config = dict(
    n_mels=40,
    vocab_size=5132,
    loss='softmax',
    encoder_inner_norm=False,
    text_encoder_norm='layernorm',
    text_encoder_norm_position='res_post',
    nesterov=True,
    ema_decay=0.995,
)
Rows from block 3 of the audio encoder of a small contrastive audio-text model, named by matrix and row number. Rows with one number within an expert belong to one neuron, the router's apart. Each number is 500 + 40 x the weight over its row's rms, rounded and kept within 0 to 999. All counts start at 0. Numbers have three digits each.
After each expert's rows are labels from the 100 clips, of 14848, where the router gives the expert most weight on average: "strongest on" is what is common among them. Only what is clearly more common there than usual is listed. The data: short read English sentences (LibriTTS-R). In brackets: how many of the 100, against the usual share in percent.
# router: router (encoder.blocks.3.mlp.router.weight, 16x192, trained with AdamW), inputs 96-191
# up: expert up (encoder.blocks.3.mlp.up, 16x48x192), inputs 96-191
# down: expert down (encoder.blocks.3.mlp.down, 16x192x48, transposed), outputs 96-191

# expert 7
router.7:453550547532521577545481506514449531526527496462541455518457508502510439600512482496533401457567520537543485522536537526485488479541537477533455569467452531477440531425534534546482469539469551561524469532457477533490459501481513486534466489461508513509405475500476475491513462490523551544
up.0:494459582477520442451470527569495540479480412558528515415429547561547531447575506503548521452457554451525482501485471544477486490582426510471483401500477545485494562501521490524526495514517491424473525467453525523460522493484461521481476492534466504470538604517566489538496490510503465446
down.0:463512500503516537541480498460482551490473462538500534437500562482494452589488551455490469542509503529491502477455451543495555447504570523498521540543547589467481496533521462498472478487546519486526503425520542503519515509526545616534527483474551494509471497475506502463507520537549533479
up.1:435466446503535528479558504495448602419570493574592540525550490549454534431558484453552509518469472440467511471508476500514549566526476548570504503449505484512507514491603504443501413563484523453454462476478528534402496518489452525489505510502549499440505527508605489509465457495468554471
down.1:484480560473523571523470462491539474461498517500516537591520479495550481561470477395549473557544549567508521513526450475504481527442501471447485504476537476499449474508505493549516506447471558441434468451480583538508532550526388486503523544453532592472479458536516453508479513508500451438
up.2:520510438509511534517539451502531476501462580539494529509535531449456538507476508545474452528481530417450521496447452488423533453510449470502503479481582464535412535472646515464459530534458489585468442519502506523444503526595555490509492457485511504488517447459505415465562524431550552517
down.2:510440492487510461485453536533441437479520558545478462453548488422463478520494481625474488538444552485497482501439517520458465489494512524540529529502609436605509493465574461570515532489516528564532520439515475474547495492546495526529369488472483490537451415515485504478467498547453543527
up.3:485484464450500493465471595549513433676492498480487534480466494486503499482559467530536501477404440520558491540433484575462438449505496506498527539534439460490552535525482451456522536489506499498469538457497510488483500515532399539504509529505463470552494507526548576464488546475524511534
down.3:515510525515545464512572501549534573535487665536567501489479513497490493487508501454529467479541531507442475444516471454496512439468415476509451485518631511466522494464521447501539474484449467509520541541457498497458573500458525553439438465480496463546384515468565478490495559444527546487
up.4:505581572446486483458521529498501503513534565435453503489504491440509542472569476475495495498493488560514533498519510468510479528642468528475516419556438487465519466501501502520580517508558471549466474518467506578504538438523464387538450553499458469482525515543534580526486436479520533461
down.4:464503459502518516463519462488508564493539487490584486459503458436568464524459534474462488479509456353399505496508463425488512489489547502512498419483448488437478565545484523482502471485455436489478522531599520526484547563506449536502543507492516477561516537507503462497512476503433478547
up.5:561566544453533493472531488496560513496542528563459531538474443464421523523456440561499493509581522482424485503465527491455500545448456531434509530501447475535555623501537502599540462533517531505504501491468450493507474492535468456509395488507487480518447482478511517521492495563477557506
down.5:466454498466481471486468438466525469453534517550579495452476505506519581452446513550553494560513522556516497503479505534505448534506561493469522512484473525548499451516456453431497519526501510486504544573415477478549428542540502449504486565533436463598456475541448521492473501522542494509
up.6:475493505515505530502480569481473495465463454460488451468447593528469502460482507491519464512553560449536535515422475479483548509555569428514458591450403559559449444510474542430449498506561496435497505380465544518579483543513484491558495488570540538508409533564497554445490478496483501495
down.6:493505519496499584555492483471507538554477494482458585561471549476510466482497504454442498497548536525605483449475477470542542561472457494507486556527518511528494537536418482502508423518560555489472475495471514460531471438493521494484563589477497502533532498461472534565502501456559484486
strongest on: voice: male (80 vs 46.1); the word "the" (55 vs 24.9); the word "to" (36 vs 14.4); the word "of" (31 vs 9.6)

# expert 9
router.9:499502535553517490463522488505532515525536490473467560489458456525460517560484533496574587510451435418505527528555508512406495468439518513495478500526563470495487515520474502481512466499465455497445534498535551577564478477490472513541548594569507496391488497466548437541466577520415531489
up.0:480510527491484467451422521536511475473449518495592477467537556489536553542596453482509539456434506592468516459450546488490491490570433546455504448443449523479517549486495506465522488508583404517490560491445496480421497513514509502537545540499488462572517519487523481494537469507461511450
down.0:524536522496524523550529517442519568511400497495431442570566519548549518515508558471536542438562465554487554494466506519461527454590490513413549464447488536472519513479479387548450434492551458572598565540543508523475523399461510486495500475539460505546524466505495532455552586478547461500
up.1:455481504558493560550404458523442494505504438468527483505483481495497510498510555458529538451490572464480477581524417506483524460515472511533488533559475451525456546529432542443555499442463524450530482515524498563458512491444461501556418513474524525510528477573474472528484474496497529487
down.1:492527439489500514484530477522461493486494505565512531547503517518525586504536517557504559535432447452569474502520546535492539481507495465452377529510464565504478514434588514505479525517527469545534476502523463568470533518555495506498504499448416592461517491474542500555502527531523476417
up.2:545468517526539492489435508503503565536494459481448496526545543472507437511503504525492484436478489527481504441492475568538537490457535563506467530480504542502513548430416559408446484572500492458445516552424539489512516516413485469548460440495463518497523541549481485461501460525516485552
down.2:550470502540511522450519490462457552478493419447523519538510529494371510534447591361494506459492477543465550517539533524499442414506511509501489565523466465577466450526528460516579495480536454497497467570558529431488483545501465461507492507501468528549552533531473509519522504460518521508
up.3:468560443488599409626528525503526505471470488514524476528517454509470499514499489580440468510485517513532464418456543521486538528458449560468565463495536494494490576542515527473483558538506468493404480544518471434484500519497524512508544501527475504596512474513498524506462529486543508511
down.3:481518538432520560493541492495513472557437488481479460466474556573486446498498492489533533504524527519500510570515501453502476473600541483446547498467422488526474484454493398494511482539504494510562462492525562536468412490467544475491473483450490448499482499496484546526501470562498473534
up.4:472433559494533496509555498510483458535485490494453440520468503442522420546487444460486487513546513548489537545508538524639458544590526416463468426528488500502480535515468471512521492529502465427572494430540544528563448429494525523479504524473529451479474476454527524488532476488519457534
down.4:479493506430488548524531516501482528509564559502482480582490483491524498545444486508529505443502575599482534456480558528547492502457465456505517493474487557435534506409499470563417539498484483498493518438542600550544549393476453525484541458474482563519486549490545502450493452506470497533
up.5:554512508511497523537461467461449491451547485478482517526520528538480533581496537442508458531457518559482486455509527587437576447474537410455572507463414421558565460501485585504501470449511533548484525511466499453453551587496521543505509502464479524503456524482523495482469461473463487420
down.5:543472472474441492494494491516473443465474525548475446550467504477522510481402404569438521592478526526500527549482495500459486487583487460518618541582487510518510522506548490502467505499477508504437490470530465588478484526470524505531527528445512506466507467495471539486458457501527499529
up.6:493472594566496561479526492491491490548507443494517440552506511405466507488554540463458571456541503442520586496498535468490399494522533570527525505492489479465512439492520444577546508513556426481520537502585473561514454464474515537446484473448550478535494510527463460481557494480510538413
down.6:548516477517472459535444465431503549476430546453448539431546476517502463465493486460501555429477476519477541506492501491559514448531580484520471521476429524388511524456471530464549521468531459432483497500560493521542497499498422452474489457565503445470505552533561566429495479481517465484
strongest on: the word "is" (25 vs 8.1)

# expert 13
router.13:548440503538466500445502439479484495459464549476518495484497461438473489455467500559449458506446514505424476588482433486514524416467442493516508434450486479527483522507581480490506456445633462553504456536483474447414514518587522492465549532461440454477590515445557446464489453541424592511
up.0:494496469485505480483521533457500475478551623423500529518434539526598478480521500465499483510465431475513444447519461503536493540466486481471527547589503500540493521470486526509581493435570580566474523545491519540526484457490600515522403391502427532450423517525489555516486522525516499480
down.0:563478535401453503499509559448485465488523527506413415472492547514557513549531504458501476494468518554475444536471482525483429493484446470505530531504542475518495492509513555521511520429571500538482611569466578522478489454547604557510487502456474478485495504494532539435527512534553466441
up.1:493462465505530484503439480512413432495534484536533544479451519468468471506521530511497476520465502532511510390449456513497568439497514499522502516539442520481532612455553507485532523513450530577511456456532511495549523498517526452487464395520497513538478460465394463490496485519497411570
down.1:509503448468460529477508495470483449554503505519498507454558475443389530434471520539511514522467518466537514526514476533494541547466524476462562552535476445493565490485511515620479487479544538483477408383462503483538503497527526532530429502439563499531495432444454496494467493515537452482
up.2:457531440549508523490471471394491498407492479509468513422577568493542564490559504543521447525493451502497481472476483402521528520500467553504456524430529505489393503489407497520492558497576614367478513515530503521513468538449558487542478472463427494503459391497500495485502562482534444539
down.2:548543493544587515497533460462407459553539479500496555518550440547450494527429550444526492473462549480516534506499488513457467530524521475508547513533504407534520495509611531554461491452481475563456518494537461475474521473536508540559503501519549441493535489470473427531487518507581518465
up.3:498508511510470521528454543518459480525530449480529546514456541451454513565554486428504521494511444526443529539512490524522641544398520491531449535539433587517441502473401504491518496433484596463480526448531542500515481494532501547475415481491575509529443530504429463567513479489521468505
down.3:462458372518468440512596542512535510538543575541533433485589544565451560526463518516536509467429541451543517470485538473550517511497602472477515523489492404445489597471561536512531531451498514554533481494493532498491512470496508484539500447490525517566489444530494469441465469474508486471
up.4:487431467526513471451452471442491499440523515521467511534436466496563423467588489484553464516544532517476495615543521470490584491507535533501543520568423552484538490429361562447471507482516549469503541515436536513466534564476498485418506483507474519504522482555479421416487467530447490562
down.4:568493519513434481520500447507535454470534491487557507449440518511528513441459540586476539538557490462427447533460489555446494408514482489506554503480504490492428440486491486503568483524460429567459535514477475536610460525568494507548471595494505550554464489542515531479477510512511539519
up.5:563501506561508471506488470441470544482587437462505536519558372511410524505457510443524504524406462452473577474447566459481528527479467497495454492478511466471568510532531508516542500497470560457503482519446572549510462424498419488582520553502502515516494471453541525535487494502487455499
down.5:521446553453507471586474456560412538494559453451477474516590442528500433469486500450458535499425457510525497526570449512519470469528497484535518477528512497467490471459510527582477502525503521437525525521587493496478558511519532485569496490507484496431541484496552497496502560523428513567
up.6:447474410482543545511476456498526448480538414501485496537482470449450602508449499528510501517531590489462491597467565533491521486499509477481482519461460455598479552490568493496541501494596518488471489515420505497553460457573577453478516566527543522505494621484524486496477543482496468474
down.6:495513504557497556540491486499496489588426530566546585488466496549460468459495540456523586511461462534524530436491540493476543565455453510465499431483474553452545499491429511505478537453444528478494494464540524523509526507414516536415534514503476445459508471508433522563492438441517474512
strongest on: the word "of" (25 vs 9.6)

# expert 14
router.14:486516475473501484533520441470585552472495424546492470475599506475518521538447511510530419511537578487480477477448485507434471490436419496476474555498460434528480533478459534512483488553470536530448523502570528497500519504518472548551579484470458561464523495426494559471434541484610515473
up.0:541435450495501501466403460554473468568521458436442588522461492448516507595462514450424513484446450564524504511498496529513483540522539561484465551520473455484504556529472537510527550442504506488489476546500512524455462476525507432475543534482497483503499499495463444521529474559465485540
down.0:533529528459458484523541531534510534481463553515464471531487516471485501480538451463449480481525518555522409519405547553525471508512521509524548528477499528555480572521512405506613573519548506567494490494498526508425483518482532536564465562530510506517507507429496558497461479499599479487
up.1:502562589485501574489436490519503509495523623546558486444475516525498536526483435494499483528512460502425505601477505473510497454490470484446506453473478572479438463487477546481501460467450549502514538535455502443462485585545469579490420438525490522563445509486506379416517498536525553462
down.1:518488466477530465545487550529445535583489497419448486494524483518516469418455483516468467534521542514482438491515498512423486524472566538531439504498500542492456559478522390486537576527456568565450512503519545511507457526544530486530485470462422472437432511479472505504455557416538491567
up.2:535498472494471474549519454493525610469462498439501448472551516435472491562450529500508407430461501492421535478477454472446471480487513519514504450525526513511460506469489527546490469509601454533460533533499533428580518496546514570477598582490499492471545504457509476488513524491468531510
down.2:460483551484503553536441471525471472473467523466467470487443489470552432512504535498480482512430523479452469537519495564517495552528485472585530524489531475468462600461549523469444521502549450589481423499610543474484575474545501506469494523420452461493552471450536438473520445493516515467
up.3:534487479489474526469502507529486542422456471445548507454493526489501496459553421554470406523515532552481480579534517584513522518502436448497547494486440553522423538474464522541487485556546474557475460429431498494387530476483494541498540448520513436505448524450607444484486491499467431523
down.3:481515543505506533488588561495509551501453556447497443489532538398558497518552432467472543475539525522419453450518502445553471540554441507463514435510542535481549484564530488442546505483461488468492478561433511446524443456456545481476500469558515450588519530469500448436564505468480544529
up.4:488447490508521532526458517446493550488483528493463521498508499493512462490508516537482481479559522518497535474535494445499448559567467501565494512454601536459512354536458520430533510456490486512472461490527501468594495487472489645567456469531520542518513489522494489548476488449516416468
down.4:497542520514549535503511493514469600509490471445498505505516517485460479512511558465503587516455533460489532487522463578492555509562568543575495440508481536438500454460551459541430547457509456528434442510497497510477534476564511469509514502450487485477559520523481459492457516502444475503
up.5:528521507544548488530456524417523466456490534612529548469472454526501533516512465486491468504511469512415452526582506573561516461512495575522460471479561434543485552544475463473501470469486566546475515434502544449465527505541479415501461536520501445497528473507591400516518470534491470515
down.5:487555537475564510459496470496542480516472533460485517425483461491521458489417492529500551510502565546447461475562510540530472532536545493516561461532469421421508482514431463558492519525426563481573468494563519505413517485469495559485503486530555478542463487512485526482508580523510454554
up.6:576469442464477517511497492424440474559525501570528531474508523564585502438525472460499493488541469541510510388535496501511490518526479489445535529536544493478478493490508443420531484486401550592474551486531513506490490520470497542468481410546532539447506561492424539504484488506548479522
down.6:484499388479494457464466485450500541482521529489508460539522580431474548463552515501483549566488392397483519534423501500488514466500473503465453478501568452447548462551431521460529579516483517462469501555489446513478466503471564485563538503519490550459489545490489519524548487457514558495
strongest on: the word "i" (41 vs 18.4)

# expert 10
router.10:589519397478530519480513467502460506524509543474447536474564505457532548497515564465482457486461458468521515429470447445473519566529499483453521457492514489459446461496549508528492532453508464481474518457505530464554481450522469574545539514500521532495559473495487458540466504573547538430
up.0:556488424521588470518444493547488566537524528506515470514575467571555489481462516499441479499476525394409530424453504480521517521519525540484468449509504519435520534501457530459480603594434494536508507542514526517520472568463534461454466432550408504461490514543443451430545508511526496549
down.0:508544391434566501466551446485547543544549432493441433524589483499515531520522529524524480525552493461445468448491475447514479521470425456438542455470531527470563441504492556539500492491497491470419508509517507464421469526482482545469547539463494510541535547477544476513513504501548476508
up.1:472478539540518548482498456478544551468497482479469465504563467497461530509510492547465441495497500544493532567489550494587474530407469494560493605511435532502477471442452500484546490469556461587522451460432497489480543460469490511546530562454489488501500560544541516495481480498527503425
down.1:505600485484522542525471463432486407499507469543512509502569589524491428467519429455522466508441547482438457502441485475521448474492489522485456517477511475498497452534523538396494488506467522464416422515514561486593513498502550575541455500535486476489441481455511478499579537500538516526
up.2:517541546520528501495508528517545459517571509472476531441486559520512435527577491490479510469484508485535456573475442465550547547593477564480469493436502549552442498493506498523542489553479494508526548411472472521504437504516484484495437496489477537550413553487511521436506499555539564483
down.2:511476511465526562478493476439504438566497542581482540573500511493501515454434510476567580524520468456466481491472521531459491442512493483479467491537545497467552512489489417484514527506515497435551513540516478494611566532426460478446543531463493466473475406525510531470504491498505545554
up.3:505469522501377485518560490497541447416492581557526546512500489526466541498463562500558484559505458505474551478465460477455477524480512543439503543583449534455520461488500559435492455468536557507466534530451510524502478521478460471566531526525473567484402522480603553455459484435495460503
down.3:587491523537543495393498518497484562470468491578488503550479537511560526506477585514498462515532530456568524541523496450548598558527474548515496440482594501503434469486505439491477505572440465497529480468478518463487574481509540448470490503500530567541478579495472495535499513561439523452
up.4:526483481484519427418440534464511510538514434504521509511457481509524494484468495484536557515510545552549508571654492533485545550551509530486491481506458507508502484506497485510459471469570493477502581503454564586423487495539545434488456461515437546387486493547425419552513488490489455531
down.4:552474557498511473403464531466562525499550464531465537420428469503505465398564476500470518513535421453569492596509554519486524519543469429507502533450510533446510453502427487509456489488529481480520465620517433433406473448510473516469510464543513433536588525525467511503463459486526461490
up.5:522486478508517533492537519470476542533510471537494501503463425518493506480511457489493411448477490491531484431485538461515525499532511487451468482483635530522521548531471504504498488491464517601535548493449503500570567393440539489504432408512550442534446492547522509562571449492525495497
down.5:469579542506473520556506485556476522618502441447537484482552507499526452561510537480513478478475440498498524430588480555499464535419499495538471500550492514444512537509503455465538547409472514462417449471539473455444486530533460536516434497431522473484515511456520472449412465390494540540
up.6:444470536445487502449513450514543521534527467560483486489490429427464513469532452520540476476557471495459571542535551522501510498506487445471512487499525468487553435502536547569385494490550477504498468589409522473480564461440512480440493508472533507517453503495535518545519477479526513482
down.6:453518519525481500547464543491450538469411504470515479507513472520578453474481503515567516498482554497461531552550487523501416530443566449532483507465506501451529555524425470578469533513495583524559531547548499478488513523466510505465519522516482472437530494507487498499490546482425477507
strongest on: the word "he" (61 vs 11.1)

# expert 3
router.3:482545502479497508486531535474470514495488489519538476401472475488454566562427488532527461474502584444549516540455537614426472506544509498538552456478385479559495518467487508548562491468523483525562544478489542438502493502463518511453529519464570461470424465537520522439507513483462434528
up.0:461530544521450540537455503472454569470536506437464546523538479542509472470519522533484455589515485551570506489533533456506514477559420449527511533432538537503498448517490442491548476458597512507490576496522488496486511561487460462468531615480548515524499526513548564463501468518568544499
down.0:497495498532475423567533468594550558558508526490548516466455444515470525503558522534444508497495487570526523490533500526423612545475528470542464580496503490518519508502487586431446528487431486487549478536529452523504469534511489568444490454465487460455445457495475504459482544443520533510
up.1:488570453537518503505457505582515423500463550493474459472523469558537521409478477495399519516454565480454521430483556495508482554507569516505501425517540485526466536459513493453530498506448506511531531457443515499525488495505541403497482541513481473516466466529531549563465533468576543552
down.1:492477428532526494430482495415491515530482399513500471489469496515533546528518539519618473490511555558564456539409466497508484486530480506528560491475504484580484464467487462497561540487576495531507446505552524526441498513546521518526517510506484485471503515509542503486425495530469538545
up.2:457503521489476492445526474499480503360446505432533513472495532535490564497480497490540449509406491540484429466496579507461527450495466474546523433481493494525498414476586452470527535443571492563522513560519508471424559491479556457519489559560530535480561511464535503489494517496470505460
down.2:449518593484447557525486541540545503444494576513537532568460522449468447548467537490496459545483453528458486525495409479442486517497500485549453539497471514481511524558459522488476488540510578471437451512482461522502527469477487477516588492505535494467539518417502459447471532555469527553
up.3:527470436508462405472543551547515482477462555489520498479481465558549498489443523554490550513429527463563466472461499504549434507521527535534546483528493532479549482492513471482541468431515440532533545478529494506512544448483413515476526584501479468486525514509521612503459542515457538505
down.3:512471441528517597431542542511482507500504567437497443510522517502545523460494507442533503408415539511572474457556474513536465553541472504530516469533582508472532394538543477552447490510477525369471514411521505496470409499559488506529473516548463511427476517570577570489495497465470532490
up.4:474511473523483541535505490449481629540478490441474524457500456449512489591466528478472460496538571480496499474513477513528490553582541539474500472464441459485470543564441467552541514460449525498522454459463526460569462549498513453506581494488493527561461511506534512458517465538489428543
down.4:529579527469491565598553539545523502503502486527474510522446474513422483534501431501406469507559473541436496414530526454475460556501484393552561511519500481544484543458482537468507484566570517553463538539482463458557529550442496495494467505511548406521543495442434499495544461437515520492
up.5:494474358524503477450469465457504466554517565502507506492485459527473467480500490478436531577536586544464535494488543434519516437493436560428553515501511529516498531461518506464542498515531522571460513543511505501444476483556505496599449447510404555564399518477506520400478536495511505507
down.5:546546494561527526477567424526543501541445505505433484538542463500464475466522547457525423500588439504532534448455491496409473514528481565486506480519539534472553527483491520519495501530574479529490494481478453486458514585482489523430519481502516513490496415419449486545524465499603477494
up.6:521409467449554532543576510567466540504483504450511487532477475469544516570486521488501509451498513444499490391433507510446515537467520459502486583472559463559461487468658459459499534439517530562541468463475510521458473496514537590513500585467563503496554460478507451491494458489494466472
down.6:507472500451492508539540458486482587560447472477498486512485485522438493448447507456494462448469514498435495514426505618464510465418487499494426567553541500469505459555508495475521470494534568560477456571507515552493501458517532527601430513402482506453533533408483428506483427440564511506
strongest on: voice: male (74 vs 46.1)

# expert 8
router.8:538489401508458549567508511476483580548494522473488489568498546477473511545486442516532460514540464471454464491483488451534536520409453453446542566497482467491471550519576545439524490468488566517467436442520526463502436569477538562419479486479515495507455472434478489457462502492531489530
up.0:472475491515455510540478548428453484458502558548515504564455505470499487426557542488487528508462512513535474565501445445497545553483527516521543506553619568481466442530429522462466498504496557416538489448464510484462562540543628469449619445496488520483517475546446465484513485504578501503
down.0:506490438495536510549557493550487568536486546574510467510518434510422497568520489530511568551460442423486565406437489505513522466440494427451495580530496536438490505492562549468481478489451513555488432544449507587469510589435553524523438485505530552455428545463507539488468448450468529583
up.1:484569454530535521541506458536475559519448501517493447448544529513479513531514467501474484485477506515456509473464479468418482567439502484548427450531490570474440452531546447445584542538500557530528524474531484458532526550542474485532501506505553442484477485483565419491514515493407545440
down.1:475530500538524480496505545467434459524453511470490483400521488428520492560489523524506480493475501554562539545487495483534475563582502485566529467440498604509493532510471534534449488396453440501442517467492506402549501465533466466453519492528481523608469542566557507447536567507517540555
up.2:483477513518506423484441518485538496516528541564496492466504484499474511547543504499534515492514572478468500453414509453489491402572464494489427565447515558543538507458474520499481477488539632488543526575481486453482540530497518534484502478485561487547455560468539531483528502488528472493
down.2:459478537495482501528500472523494527599498489451484494474490512532525511494495445495526502489459512496506513552508515529473560452462490545448468608442502533474454380502505544438472525512578556581570503485430515490531454485444545475454531519499483556469416510517499537532518460436467549514
up.3:547538452444535478506491477524539522445442481531474484485578544457477501546499460491524508532459502447584443544495523415508518493509514479469511566509513528499459539445503500496538511500512503508542484546493474472494417478450586502427503496577486534536440567506521428544517502515490582432
down.3:477516570482493511518517582579540512491557540471527443506456484574570528511490515526542435486492450466464517495555477546494474524473480521428489542504535483533533469534478517510476451526506501517498494447492472524507522519556554512470506474431502502511429517517564592518541525487416496565
up.4:491438464547478506523451516473483495539534494503505471544466389524435474437540529538559518570467463513429531493519504471485539452478416631496488461527502508482462538553518502532523549469453522434562453473456538475500396507489495432469485472481536533524494551437528625480498496475521545544
down.4:589492492473505443421455533518521427497450497512484492593527515504586478476437472473447537501494434537454504525501557516456463519458442529483531619525478535550542562540494550530478454517502447513473537506425445579485535495433505508507438500505501498538502438558526481587456523515572556477
up.5:508550468510510406489472488480484454466461480538490536499421424474450558472433436563464499537545525534569478531468507444459598532634579441500471505533523453542601526458506468446549520501471444506543527554480461503512513519426545486478483538536525491502494503555573445499515494501499446501
down.5:539525586533521518503555552592505536549489407545508483494506548488454552457486476520483470442442532510484487382579492525481478520496447543516494481509550477501568540421532461608443540555528519526519514423554518490422460503509494459586553480527502530492532493425445524508480471519521480482
up.6:532538546510551464456565448470510581462504445496516491453549500503429448419515499527537417487461453515457504527521454539487463497533453564474490484513474500494468555447394487532439497502603483499517484558499489504544522458536490546535523578448489491470596492481521504542461457488512445464
down.6:554576494476536478476483505513520497507536486551515509516518464431456550535514513517471500527501457491410506556443504500422491465470428430526440499542510490492496625435533477564531456485524501533484487511481513524507512417495493518529528541454485449533527533452465473445523560470529418450
strongest on: voice: female (84 vs 53.9)

# expert 6
router.6:575493510482524497497447464430460551502543542487473550461578437504541527454546461488463481496472436508437483470524517493493529580462496509416542469509557532452529479513527532443431572510502494486513446498457466451420575520499523458551472433503467473524552424505479451570515449477519515480
up.0:509590551538515463490505505541523624454480465440521514473532514463481535511500474452549504470476543514492546485519544528512464479455512597475543498457507501536440423453486495566540464438528468422534481537430505566511444490527477519502544478525584472484519499498471459569521498472478467498
down.0:560453505535505476497537474597519531447556467475558489495432492530504507412517535505474488516420435428535507463516521551546515456451450475455496472483468515511493583535488520499552501525427569475509489528469456528535459484451586530472547582498456467423542547434527496541479464528481453459
up.1:541527564491500517568529453481491462526464582542511549532461548459497528509473460516562528504481512509498523518441498503433496503506462461485555458577532600519421486502624431510482489487472450495456498450492461477449521503451542554483446490491489544437486555474505517475461519529454528454
down.1:476439428527515495519478488497514472514455503502533483470474469532464519558545557573530524462538418514519502496551485494445569507456517499536491566536464561517456489491507537495516489543420550545497497479564437537611577495488471471474544532475539522521483416458477503479474518535523516471
up.2:533494418558484466528511538514510536504470495500543543521475472431422470434497505521480476527468492474595538510447456539386554574519476553529469506466548502487453515511554423523541560474582530460504489508482523459525468416484524551461517485468519461488507533510453484433527501532487425511
down.2:444594523587561506537526528477435515526476484458540497551552487508429558549510499495534528522515497494495530442496471419546527468502520393537509475501501551448521471449514539469453565501397559493450486465526426533516468476482548477459541462527478566488522492448587457505559478424467537581
up.3:415483408488491570490454489487500545467509516517589538520555439539491557486537466481562529490476553527453547548496520454445543501450422530473540570469516543501518493541429481460455488448450499463489499525485520537554544559475596459488438451529499518438465510596576403602491496462435450453
down.3:512458554459520484472553526454515512495518477467433478482420435469538506464522424479507509485551486439556476487547560473525470581482518464555498463557432499528554584518502522552535485546536562501585524529498520480498479472499531520490449522487495477479471541521526530538544485428489503489
up.4:432495500485503486505514478490403509470494433567477481472509443516546499495509472472490413498514549479526497525473497480538498484536508518531566508498437540547547627525519438493536496477528519507501438490512558378446508548503445611527542417502494482516545500499479559483462479499541434528
down.4:499458515523487452524464460491472543421471488523524416510472557511498498491539504523514485478501527443502499493533517457501488422519484469420532436480498477557490555492450486531595495506499480539482570556525454509495511663515548501513501530452562457474529422482476537452553540494540488502
up.5:430479484484490488549472584480508525566488545488418479444436516500563492512579505539513491534536558481577519465465391450501482525564537526505519434545544504523435444455537447502520441527516477445464520500498485450522453561505505559435455381466387602559516514502556527486514499542506468496
down.5:539555514501469494420529489509516521578539526500464541415508491517503518442534554525466502468491427444492497557471488515465529494506497483505530462561532536473480428550444518510513572536488455484503572478455449550535503497528474551451454471569465464432468465566502456481487493514536531485
up.6:528509512465511494469480503528516544535488490504510498460410422498443567451492428452457492523472504539397448601489576616496542552503507533476521457443478466510548468493578530494554535492519410442462546510405453519465494570541525474508452518508477466484534497530464423562502444547391473439
down.6:462409487522515531506521574545536510476503411470548513517487624497552445542538600516491551536445488528562498491504458460578440474444493410485494511520427529506583560505517499444492487468503510494488527483611477464492519485512513531396503470443489495534481566488455568520447596477548519550
strongest on: voice: female (86 vs 53.9); the word "he" (29 vs 11.1); the word "me" (26 vs 4.9)